A small multi-label image tagger, trained from scratch.
Training: soap at rate 0.0021, 11300 steps, batches of 128.
Data: 195000 training examples, 7.4 epochs.
Rows from block 7 of a small multi-label image tagger, named by matrix and row number. Rows with one number belong to one channel. Each number is 500 + 40 x the weight over its row's rms, rounded and kept within 0 to 999. All counts start at 0. Numbers have three digits each.
After each channel's rows are labels from the 100 images, of 14976, where the channel reaches its highest value: "patch colour" is the nearest of a few named colours to the mean colour under the peak; "top examples" is what is common among them. Only what is clearly more common there than usual is listed. The data: photos of arthropod specimens (BIOSCAN-5M). In brackets: how many of the 100, against the usual share in percent.
# convs1: 3x3 conv (model.blocks.7.convs.1.weight, 192x192x3x3, each kernel summed), inputs 96-191
# convs2: expand pointwise conv (model.blocks.7.convs.2.weight, 768x192x1x1, transposed), outputs 128-255

convs1.141:434427437540481571461480563521444563500492474491477467482499440536494449477558504435497500460514466463483405536456511468494424525511514583521465486504479551539489545490433522484409511415502465492455496532462529438502534507429537506518510534473615438460444482523514506470534572511475537518
convs2.141:508556589466506446505500488534455495554494537443479509414475528508419433456528537447560537500537527472507557496444563463469480476502442521479517502468461484501459448434524539484392583477491535525487473504562447502521504508475522435503578502497503489490526491457511448476469482536540501444422493540498519499427519441438489489559510545419488476519465517486503497506496481531476530452482
patch colour: brown (43 vs 2.8); grey (27 vs 8.4)
top examples: order Diptera (82 vs 30.6)

convs1.135:351448528467517488566455419520495556485480546542474477467484474498519452445456478521446510487479517532463465511523469532517477470478566472462482406521489500415459521486426506531459521539484476525501511468517470450527471453469500464564478501427421437548526442497485453392492454460470453507
convs2.135:473379487423411554496490534533441487550558513520491524482497490471484542476578514478583510453523491443459582489522493519560514483445550482507518492464465531460514470513514495499535501489540473516487501499474497460528553463526583466514503451526507534486550482482539476521424486466424489518507395463505439482439463476489450483536507520546530539487492486437520500506505498499463467442465
patch colour: brown (40 vs 2.8); grey (38 vs 8.4)
top examples: order Coleoptera (43 vs 16.8)

convs1.59:511420499483540528502503564531520548518490522539567477559534501566477563461535526510457465524453477546399494495537504516483574569517484523488575513537504556472524510503433528481443539474524555474442533486488502426543579560465461488507482439501524418533523493546464562490455574487519544522
convs2.59:480514523519550500462500474488516491548480506537535529494533543563449493446485471486497526447452553505509517473422539569527508490464455496507550435502432529476496518525481403500496557538581519452528456496520553482524445497400596438549515506495436510540449503492535524544513440476545466445489501504546437474449545492428475571431505500524482477504535468509489509514374531535498379487491
patch colour: brown (44 vs 2.8); grey (40 vs 8.4)
top examples: order Diptera (60 vs 30.6)

convs1.50:468549586479513428458444471528496552530522438465467498451510500442443476458538495531546501492502482448525486502419451471498452488492604496486461420492470499471520595536511504497509509519479471482485517520490565512522464474580560469543544546563509502485540513523588476427556468528514482488
convs2.50:550491552440381494465410433443492532477537560471503496545512416485481454504463562570457438510504477507429489477578557441563487597511512483572428508470508528485470487465521582519480432448488510571558575484408459505474496517542597473489467518478587541590591429539484507493434511515520509518535502449444525491452428529530515474505495532465507458518559522509524481485610507537513522510501
patch colour: brown (35 vs 2.8); grey (27 vs 8.4)
top examples: order Hymenoptera (58 vs 20.5)

convs1.179:540477600428559441515533472523478554472418485509620534553458481519467488480485534469506431402518479471503480475496464459477546500520455444527574413465482499450531494439450471483521486517424484433548490483478537472527496447564484515478518435540478499505462578459500515532475475489464432527
convs2.179:509427572435465541472459513453528453483573508453522555536502546442532465406568493481545447471488497376454498493474508525537484489438517461537386500560443511465443528480458505469473518470466528483476478545424505499545496501500528462534521529528520489521453521495528547553458500501502459564537462450393499521484408468426494421496530476495459479504521468483546516419492510529517488532470
patch colour: grey (38 vs 8.4)
top examples: order Hymenoptera (43 vs 20.5)

convs1.24:522500515468510417477499520436460457467443418497463428467493458538492515448498447440538441509507481514465562435529461499461494518470475534466492483501501456424495505466505500474465459446469528534511457527448485434522423460522484442519476473540516455458464511469520530484440475411489487465
convs2.24:551482508477511483461478468501459454527507456481440555495499568468490416485504519528497430472539474516496487487476591504495459499570545518423616503518531575487452480469472472482494464585554543479546430486479466530606431637451483380553556487490480456522476474474469517513485508548495422540504468511516508528466480477513488518505486513425469489520451421491470475509522454445437503469464
patch colour: brown (41 vs 2.8); grey (35 vs 8.4)
top examples: order Diptera (92 vs 30.6); family Muscidae (30 vs 1.2)

convs1.64:480486464492530613516527512501501452526624534618546532491489482527495512513513431540480536555495583552503478562550522505526535595532455522506603499495482490519502482476496460534462515475500494498417517513514555573492554548482521449424474502487476450579510501527455534517502528514558573458
convs2.64:503495485473494521511519569504504491470504504504543461509512574436457555478477529543441532504494538488444544558418477511474526488487537488541517449569536489523541558428465444506468571562385513485472475540551516547426454464475454575473559503433483475504466479508593559617503552517584491407454570423504468494442506531454485521420396514474590512483503520510419453510423514505469478497501
patch colour: grey (41 vs 8.4); brown (28 vs 2.8)
top examples: order Diptera (61 vs 30.6)

convs1.91:473528488494494497499543493510539545569458403512514517490550515407407579464496530494564478425520524560543558444556431548484466477443489545521581582440499517484462550540554523527589515497526453510427527514527511477516527531452414530486483491512578476465539518509535558489542470536494517536
convs2.91:520516529474509488518487481440544510528486589446450466484498501521420423468456514545466502453491527546524474516457476498535478461473465474512510502518474460524526441536508464534484454468506490540504545516593474547522424538490491535490538541422533493528512594540466494502465471479559442527504506460517558561492543588563458545402565462544509461499470514638426451578499544558524551401506
patch colour: grey (41 vs 8.4); brown (37 vs 2.8)
top examples: order Hymenoptera (60 vs 20.5)

convs1.53:519584568510402518440377503517522538527491476463485482534504487530556500507508471519514489528524494490565455541504472447492525503460420518509487519523570529458533499474454513442513502506475428525510536508435505523540534510605533474459528485511501472501448586556427517453439518488513574452
convs2.53:547485519437525527489479481557528494473446532476409507470457482493493417463535542578501409478545494416533464482518610560462496503564498497448540529473522529492470483467508448547458576532552541465514509446509539477541473564462515441565615512525476484536523505446480507482468480469512464488524530499521533518492496458459476512511455461462450512498503473501468446516501467495472493514501
patch colour: brown (35 vs 2.8); grey (28 vs 8.4)
top examples: order Diptera (92 vs 30.6)

convs1.23:518506487571461498505488477438529432437498530513514526579459547549545404505509470453504512548534546515424530532523460444563535494533500542498475449528458521527502423503399469457453503509509545474537409504476553585531518509514514452475472555471475485452481482514491522463525488478462448501
convs2.23:518517563494513471447469472555496467569521545537535505492452532487495507486490429486552447579532430482491524478498531456534517513476513559441532494461569562445462437515420459482496524512543577422553448482543486483576482551492543493554508553519397508483463560460508519432452509472579528511475482473435533528491504470437540522513522467518501453506550501494527524413534492492527483569493
patch colour: grey (32 vs 8.4)
top examples: order Diptera (77 vs 30.6)

convs1.94:439468574505432485536553409516449486552534562435484448475557528469522465484514494541494537499492504547425493461541463496530465582478634450487497516463493502468444566492472478463461512546466540565524495545498448445426458435457471468555435485469519479504471417457554528438526520497527429496
convs2.94:514495463508423525504469518445475539576540482589529489505511502526453522535513479488502503423514482567512513419493491494539541481470524523530506467507504530523485521508551563459504505507580399520510467484522476533569555482508528512498464413599511535536520458508513473487473503523484460516476495538507454512506444537501418467476497555485520492486461501468518500530524536495480493462569
patch colour: brown (45 vs 2.8); grey (37 vs 8.4)
top examples: order Coleoptera (77 vs 16.8)

convs1.79:397487549464468539439474537488395513511484455494508445475513467460449584477471517462538494468479524548432496518523417546467515481462544524478492538534507546505488480508550539484427443526496524518432533531491492502511544523565508543521505434527536502490489546458529513466474511406504527515
convs2.79:540478471492458531488469548500444500546528502512536556462527449443460503444501452479436440463531430511482524554569503490521548508515568495524507470512478563463486472527451503464542417594503556499563483554520519458618482540502511449489471509498507546499443508422495501515505532522464440518517446481441447523515595507529436460475496514510459501480475498472493503491468561473460446466488
patch colour: grey (34 vs 8.4)
top examples: order Diptera (63 vs 30.6)

convs1.103:408556567476491506497463521456486536462514544458487476462512487469522452490595495539539401508483449442586407477441496479490477483514569485487442498572476516469428485531494480521465473548476459522554500480484491502443465492601567504509569533482488576517478489518498459466543534484523529464
convs2.103:458545512461548469472493450487505536410525482457478520571538475474523467565557520477473462515488515425477541500546531474593495435440490503470439560431428429501554485525480517509522506461533498547538551545410515563502526462498529476469431441539393583499513524532507421452488465512482505535511498515538513446453528496456466497495515536434521503436574491527555518579537488508535578549546
patch colour: brown (38 vs 2.8); grey (28 vs 8.4)
top examples: order Hemiptera (28 vs 11.3)

convs1.169:512475380499545489537487441470510521409480590489534463517465508445513485417470459534488442488501479459578545512508479496482515533502469497548480407483515508498531476478563559511452496464481468453524501489476483478549415494465535490513548468469519475542450527498549448525469481533494407510
convs2.169:463481460507472498503419422501494448468560574555464443550495507521500491515487512444524473480525433478482482511489454582484476419543592486475447561503561441565426503535579529518458490406508504486508619564463453525520488479508488468513491536523632521528576460490479511454500563520503391456525450480511520533526481511456525501571465536551431647505458520533538467419516483515539534550455
patch colour: grey (50 vs 8.4); brown (34 vs 2.8)
top examples: order Hymenoptera (42 vs 20.5)

convs1.72:595498503462530398492587513550566515478520484519418494515535548488477537561539540533463546511497486461447452498440408506530521532517487436525476461504522450426527453520505536474549482485468506466377495529451506447492482460529508478477524504493436492467555482495551536533552511513512513490
convs2.72:447482516477530497543524560553473514494465486463550580450557529525592520469512539465471423467561482495527546488475494483548450519510537458477519491541502423501522562509492511545444533501517570534482499469427552486489444486472500466477542511458448544478540475485510584477521474450549581544517455514476476560499556518518509480560455471435534508489393506514512507505493483435534443472402
patch colour: brown (51 vs 2.8); grey (32 vs 8.4)
top examples: order Diptera (66 vs 30.6)

convs1.34:520453567427504483483526489449470500472483575483492528397509525472526447501501477470532504504565473462424490542486513468519512560515530469560502459502538453544515463502550480461470511566543474533509528502419514481459418503498591496491475433533443465525545513547517493442521493473529484502
convs2.34:497495479485495444513515460563534507503447491518469458521529424469444504540438472456512527479494460485543506465407514524445513482496487538470472501520515576485510500480453488479521577500432538518467548559509498466505527545467509501509445514523499492490474426490454521409509537574445548432499487514507523481525537448520571570503501454511522476475492422576518353546548451427482540460495
patch colour: grey (33 vs 8.4); brown (28 vs 2.8)
top examples: order Coleoptera (58 vs 16.8)

convs1.67:532451443447554451577494481480487511442503536513512516484484465463527507480481437479463537510467518520525571496506459498443505535495436536502517430523509451514462493444500468512500447511558513444497445469498531449472507415591575460434498413504482446534444477457489450454506438467547462509
convs2.67:401556486535480517497487495550525462487453447563461496469443507497501392528511505479454507526521486520567521481570492557502484535506506459445517491551508444505517487485569547481579488517515546512516465496471463466505437514479492526505520484502550491517506491503539451461530619472475532494528505498543565412505503444474524512479487507496416550526521493529491499516522436565503523496525
patch colour: grey (49 vs 8.4)
top examples: order Hymenoptera (82 vs 20.5); family Figitidae (32 vs 1.3)

convs1.163:493533528475460545497478522510447490506560503496529517405548428457478501481520489519529513525519492441538415541458460447518473511481572526534449561490422555524465482485534473463472495579493425456494432505474480504477547606491500523493551535475511500542504592466550491472562515500471508516
convs2.163:555489523526432504484522519466487515524558422489432470525536502526534528514488481505524541516483558531519505457553510449493537456535506464499534512511433510528537549493527483481457471492405491522530485513527508484427528494550504523477506453486430509509484474499499539490492533542485541434538475486492536411477471522539554471471573442563510451584542519487495532482484502527489565498578
patch colour: black (49 vs 0.5); brown (40 vs 2.8)
top examples: order Coleoptera (85 vs 16.8); family Coccinellidae (67 vs 1.2)