A small multi-label image tagger, trained from scratch.
Model: 9.31M parameters, arch resnet_bottleneck, depths [2, 2, 4, 2].
Training: soap at rate 0.0021, 11300 steps.
Data: trained on photos of arthropod specimens (BIOSCAN-5M), 195000 training examples.
Rows from block 4, named by matrix and row number. Each number is 200 + 30 x the weight over its row's rms, rounded and kept within 0 to 999. All counts start at 0.
# convs1: 3x3 conv, stride 2 (model.blocks.4.convs.1.weight, 192x192x3x3), inputs 114-119, a 3x3 kernel for each
convs1.1,232,193,153,215,158,175,169,215,202,176,269,222,235,169,165,197,223,197,196,239,250,240,160,181,240,198,168,150,186,206,231,245,193,186,210,190,202,181,182,151,253,205,220,187,200,282,182,176,230,181,186,174,200,162
convs1.2,194,244,237,212,182,190,132,236,101,249,178,157,196,163,219,209,220,200,200,226,205,207,170,147,239,184,187,114,151,177,156,207,207,236,205,278,184,183,198,192,172,225,204,229,225,193,185,195,204,212,209,185,181,117
convs1.3,195,321,236,182,168,273,185,159,204,209,176,197,235,209,173,211,208,222,223,173,180,211,191,183,241,229,200,179,273,204,176,168,207,208,162,197,193,212,150,210,234,178,226,206,195,161,200,151,238,203,163,210,189,236
convs1.4,203,238,206,277,164,159,211,141,182,163,178,229,211,165,220,179,207,226,188,212,185,159,169,252,195,211,232,184,158,228,195,192,168,221,211,195,208,193,199,238,267,173,214,173,200,176,207,215,235,175,164,187,232,186
convs1.5,198,202,187,183,223,163,173,196,209,227,245,158,125,184,310,197,210,209,186,161,209,231,163,210,233,225,163,200,202,197,215,149,217,214,220,180,221,182,184,206,208,230,181,206,180,178,231,204,186,132,207,209,203,200
convs1.6,208,160,232,174,255,170,168,237,175,200,227,219,172,180,186,208,137,186,242,263,160,170,193,183,198,192,222,195,175,166,224,228,199,188,168,171,166,257,208,274,160,183,192,195,206,165,175,189,215,246,206,213,200,194
convs1.7,202,185,183,239,229,139,218,217,187,161,191,196,232,221,215,187,191,239,218,214,154,158,184,243,238,197,233,229,173,175,212,180,249,231,202,203,202,195,211,182,263,210,128,203,234,187,204,167,191,183,216,205,173,213
convs1.8,201,207,193,166,236,206,222,183,190,156,165,198,240,159,195,211,208,231,228,204,160,190,219,216,134,239,202,167,210,233,160,196,147,209,200,190,177,282,233,218,194,175,178,205,179,211,154,177,219,232,220,199,200,201
convs1.9,231,227,174,137,193,215,202,216,179,198,168,257,206,220,200,199,161,173,256,204,171,213,244,171,260,167,235,163,189,198,219,189,196,179,219,187,200,206,249,206,164,209,157,287,216,189,227,186,183,191,224,208,243,195
convs1.10,149,147,232,252,203,149,213,240,189,191,212,207,188,203,224,197,207,226,190,153,216,181,191,203,221,244,187,188,113,212,233,217,213,212,214,180,215,208,199,163,200,205,208,154,213,165,197,237,175,221,196,223,197,171
convs1.11,237,159,198,182,221,198,193,182,222,196,164,173,165,252,163,222,237,169,222,229,247,205,168,218,204,253,169,222,197,199,232,208,200,214,239,141,197,195,206,194,238,203,191,201,176,186,235,216,142,238,166,227,175,227
convs1.12,184,178,192,133,260,176,185,201,195,210,206,225,209,194,246,217,208,170,193,223,216,216,179,180,163,241,150,219,170,205,184,183,195,214,196,190,198,256,202,269,127,225,205,180,209,180,169,188,255,296,169,160,189,191
convs1.13,187,210,217,207,172,175,197,163,230,196,164,182,194,181,224,191,153,193,194,200,149,188,165,216,217,202,203,190,187,178,200,194,231,192,191,214,171,218,155,179,259,193,181,237,212,216,169,194,164,223,185,201,255,144
convs1.14,195,244,225,173,207,220,185,176,142,131,156,181,212,165,180,217,257,173,177,251,229,231,202,171,170,236,209,181,175,204,223,263,173,212,228,200,151,186,207,210,187,211,190,225,218,215,193,257,200,181,201,159,183,172
convs1.15,192,183,200,178,141,209,219,248,228,217,184,179,171,205,179,192,232,186,250,250,254,189,238,112,188,178,195,170,196,170,189,224,181,214,157,199,207,180,210,165,205,164,195,135,201,179,224,219,274,147,159,223,187,187
convs1.16,239,297,189,196,129,201,229,145,259,149,180,222,193,237,189,177,192,174,165,220,202,174,266,180,184,221,183,188,197,204,242,167,159,174,140,229,173,173,166,183,266,193,140,181,160,167,202,164,186,227,167,154,194,192
convs1.17,269,249,173,216,143,190,211,239,168,199,164,172,156,203,206,188,212,213,170,124,181,170,254,210,177,223,232,223,181,204,185,259,212,205,141,144,193,226,228,191,195,127,182,190,208,178,194,175,188,198,197,209,169,225
convs1.18,169,177,187,186,192,191,216,255,227,187,206,247,225,154,153,195,216,227,204,227,236,223,196,202,219,224,196,229,223,194,203,170,205,183,234,221,230,239,222,241,199,176,188,221,211,167,193,180,190,186,231,211,194,264
convs1.19,208,208,168,197,225,200,174,202,212,281,244,259,198,132,146,172,182,244,279,196,216,178,166,190,163,187,231,237,185,175,143,182,181,175,205,181,213,204,196,149,204,163,192,194,196,200,162,166,183,235,201,187,158,205
convs1.20,179,184,211,185,260,192,148,183,145,197,160,144,162,179,214,291,205,194,242,184,193,198,181,213,271,268,276,250,217,192,242,136,225,219,201,219,203,208,177,206,177,190,188,222,201,203,205,210,198,245,190,199,159,186
convs1.21,217,155,195,221,188,209,181,226,217,193,260,214,257,202,177,192,177,214,158,227,232,227,227,187,177,146,223,231,155,159,236,203,180,214,235,225,166,219,231,172,206,208,185,194,186,182,236,234,153,173,215,173,195,182
convs1.22,175,182,216,135,223,233,181,191,221,220,278,220,219,145,147,213,147,174,252,201,209,241,170,169,238,167,160,156,182,205,147,226,243,185,198,251,182,202,214,211,225,174,201,190,193,264,241,248,261,163,173,212,151,140
convs1.23,202,194,201,197,239,155,200,174,192,151,214,205,211,186,198,220,182,209,121,230,156,217,181,241,253,211,165,225,162,167,210,194,181,182,167,206,273,208,164,219,191,144,196,192,236,122,201,206,188,216,194,221,197,197
convs1.24,195,226,211,194,201,267,182,218,242,212,202,209,222,174,214,193,213,223,207,192,193,185,196,149,214,199,200,183,196,222,152,201,270,208,206,178,242,158,215,207,214,184,206,154,123,134,187,203,157,205,221,263,177,224
convs1.25,185,195,189,199,165,214,260,214,205,182,207,220,215,185,236,186,199,188,207,214,252,201,232,234,148,144,202,176,247,217,208,187,176,203,238,235,181,152,210,235,195,241,191,209,177,208,190,188,226,165,212,220,183,186
convs1.26,254,209,182,224,159,159,182,172,277,196,217,196,182,183,214,194,257,142,184,178,236,164,234,177,180,222,175,217,225,185,215,209,162,228,188,189,169,196,203,180,219,152,197,209,193,174,285,191,221,120,206,204,158,236
convs1.27,223,207,218,278,156,196,186,170,211,165,175,169,162,216,253,188,179,230,155,156,192,155,199,237,193,212,228,207,188,232,208,178,255,210,205,198,192,204,202,204,244,182,232,201,203,227,271,190,227,149,207,213,246,121
convs1.28,215,200,179,204,169,253,208,268,186,214,228,179,237,189,185,197,160,234,206,230,165,299,164,186,214,115,225,172,177,201,154,234,204,146,209,181,163,183,218,189,222,187,207,196,202,184,226,214,211,208,196,194,235,220
convs1.29,203,177,221,201,176,211,209,238,162,191,227,177,175,235,191,199,248,200,205,216,263,211,232,154,251,214,190,195,154,191,215,77,158,225,215,260,193,215,191,217,160,198,175,192,217,143,235,173,224,265,228,206,166,139
convs1.30,239,241,229,201,172,181,189,207,178,167,162,209,216,219,151,204,236,236,181,128,192,156,226,217,173,258,228,218,159,207,153,280,192,193,215,230,211,249,174,251,183,209,181,247,201,183,298,187,227,160,236,224,155,156
convs1.31,191,159,175,223,215,204,182,196,217,155,199,217,172,209,213,213,201,258,155,202,195,162,169,192,228,218,221,175,267,216,153,189,160,213,178,185,216,260,246,142,178,181,160,181,168,196,222,181,188,255,212,220,183,184
convs1.32,213,175,201,200,175,196,216,170,178,228,257,254,251,168,225,216,236,245,244,256,230,232,201,255,250,219,206,217,198,152,161,233,200,189,208,147,214,228,161,238,152,247,194,215,265,181,186,219,219,175,202,200,172,183
convs1.33,175,202,194,175,228,151,217,216,209,130,207,212,195,205,215,245,192,236,145,174,155,240,191,215,188,214,242,261,241,201,234,172,183,198,202,175,136,192,213,148,213,211,203,221,251,193,185,230,195,217,226,231,208,169
convs1.34,220,222,156,212,179,190,176,230,224,176,200,215,226,231,208,184,194,200,269,181,177,230,172,211,219,236,231,198,188,190,230,189,234,184,201,183,214,238,254,212,163,248,209,225,192,191,177,231,130,202,192,199,206,210
convs1.35,180,175,193,135,214,231,167,159,183,211,239,200,216,185,173,194,227,220,210,229,193,143,245,211,225,192,167,234,138,162,222,168,216,237,196,197,251,192,206,280,132,135,218,202,246,193,250,173,195,179,176,186,212,187
convs1.36,174,173,195,218,200,191,164,241,215,172,151,178,163,237,239,205,196,225,165,204,189,198,260,190,229,188,154,264,187,233,165,111,191,167,192,252,263,179,168,174,159,218,210,190,196,181,213,186,188,211,222,197,186,188
convs1.37,204,168,211,183,230,187,174,187,204,158,186,173,171,203,186,219,146,168,212,172,194,160,206,224,224,152,177,218,192,223,163,185,281,223,254,167,176,244,155,183,219,192,236,212,154,199,214,225,232,118,183,190,224,227
convs1.38,161,190,202,209,184,211,190,176,234,227,202,170,177,183,209,161,239,215,152,187,200,155,171,204,227,252,245,183,222,225,204,182,207,130,170,190,223,203,180,189,184,188,204,204,195,156,176,189,171,192,252,219,238,266
convs1.39,136,206,221,181,219,139,208,230,177,220,180,176,203,163,215,226,188,180,239,136,164,194,201,213,157,207,206,206,223,195,186,199,191,205,183,184,205,171,174,187,203,219,183,173,231,221,175,181,234,250,156,178,193,217
convs1.40,190,181,209,177,285,221,212,198,162,174,224,183,184,204,227,232,232,195,180,189,189,187,168,218,230,218,238,227,173,192,183,252,216,185,207,158,193,251,178,205,164,221,177,238,165,276,221,294,213,127,182,244,235,274
convs1.41,202,209,220,244,170,197,247,243,211,223,230,263,197,197,212,188,229,162,243,195,214,185,173,220,198,173,203,191,232,195,201,219,143,233,227,219,154,206,240,177,177,137,195,192,193,244,149,163,184,191,223,189,177,211
convs1.42,155,278,199,222,147,278,188,215,178,196,181,203,203,185,257,208,164,219,251,227,209,138,180,197,178,182,240,195,141,204,150,278,164,152,211,172,168,146,212,195,301,210,202,221,168,141,216,190,235,211,242,201,207,173
convs1.43,184,226,201,154,219,202,224,184,207,172,207,251,181,160,208,242,159,182,231,152,194,233,160,192,207,198,223,220,143,195,221,213,175,174,188,188,208,251,203,126,208,238,200,161,224,179,209,249,190,165,206,195,203,179
convs1.44,166,221,197,221,219,181,204,156,186,236,246,192,175,171,171,166,175,237,160,218,227,198,160,206,189,255,229,176,179,157,158,167,197,230,225,215,193,207,193,147,156,233,236,175,221,203,222,195,172,182,214,250,213,190
convs1.45,187,201,176,227,195,209,160,174,250,269,236,181,158,229,153,179,216,163,179,201,153,232,163,198,207,220,239,244,304,258,261,207,245,182,172,150,166,225,228,216,188,229,235,208,198,182,155,149,192,231,161,202,199,238
convs1.46,222,175,196,196,192,203,133,196,196,187,212,135,188,166,195,204,162,231,225,241,201,161,210,197,198,171,222,161,175,209,184,245,167,155,171,151,131,175,224,228,246,137,213,166,179,171,169,235,222,208,203,181,197,196
convs1.47,175,211,187,261,192,187,171,200,192,173,175,244,166,219,202,180,170,244,214,191,176,213,197,221,208,186,221,210,162,237,238,185,151,204,189,178,167,206,192,174,235,190,224,186,184,214,194,258,208,196,212,205,190,198
convs1.48,207,194,189,190,211,175,207,203,179,154,178,210,256,172,259,180,214,220,170,227,185,205,201,290,226,173,196,241,208,200,159,197,166,190,235,192,264,195,213,121,209,148,197,259,170,204,225,214,209,159,212,205,196,200
convs1.49,213,180,236,181,236,154,230,203,186,199,139,244,197,201,209,189,157,208,198,157,206,173,134,205,216,270,261,194,212,187,222,236,163,208,191,157,175,200,237,189,247,206,190,154,178,138,200,191,198,171,203,220,188,234
convs1.50,176,200,200,178,242,181,215,211,176,181,176,204,242,228,258,219,265,162,174,217,251,213,270,247,156,131,191,260,178,165,186,153,192,173,219,205,208,213,138,165,214,191,220,173,242,123,212,220,217,230,183,183,182,179
convs1.51,196,239,176,203,183,198,167,182,212,187,206,235,157,168,206,227,187,201,158,195,277,120,151,228,246,210,212,170,191,238,256,224,223,253,214,174,197,173,211,224,154,196,191,194,218,215,236,223,242,128,226,225,189,166
convs1.52,216,290,182,126,268,229,150,183,193,223,205,204,204,183,211,219,249,184,170,206,197,227,149,173,257,251,177,202,208,223,191,214,207,198,172,180,241,160,248,214,152,146,228,211,207,205,229,157,77,244,189,233,189,201
convs1.53,156,205,159,200,195,223,264,152,197,174,172,152,170,184,170,169,218,231,197,190,167,202,245,197,160,160,227,257,243,258,204,173,241,238,190,221,212,193,184,206,224,195,136,194,208,194,200,186,237,224,164,177,187,222
convs1.54,203,127,224,267,150,263,228,262,199,219,219,206,180,221,170,191,176,201,193,226,197,218,227,163,199,156,187,207,96,224,211,174,248,262,245,206,193,203,191,227,243,225,149,150,184,234,241,183,193,177,176,164,211,170
convs1.55,176,148,187,217,259,157,115,217,191,253,213,179,127,218,204,171,169,246,220,177,224,145,191,186,197,223,195,190,156,153,243,224,177,152,235,184,211,154,167,259,220,168,178,211,172,203,212,194,229,177,213,167,198,210
convs1.56,177,271,209,177,160,258,151,191,208,217,175,163,208,245,187,259,187,171,211,175,214,192,214,144,193,214,156,189,216,240,185,184,193,207,203,208,205,154,205,254,198,191,206,229,173,242,172,259,197,180,179,180,186,249
convs1.57,192,191,159,201,212,190,234,208,216,191,207,203,211,204,252,221,191,204,203,220,179,235,164,222,204,201,151,209,213,204,217,191,197,175,160,177,203,229,218,196,233,204,152,163,185,216,230,208,161,193,206,227,173,226
convs1.58,207,182,251,177,178,154,231,209,200,194,172,140,288,233,179,175,256,179,225,185,139,230,217,205,151,159,226,185,200,268,206,218,209,246,195,172,178,214,231,237,207,232,207,181,192,199,205,164,189,216,216,190,144,231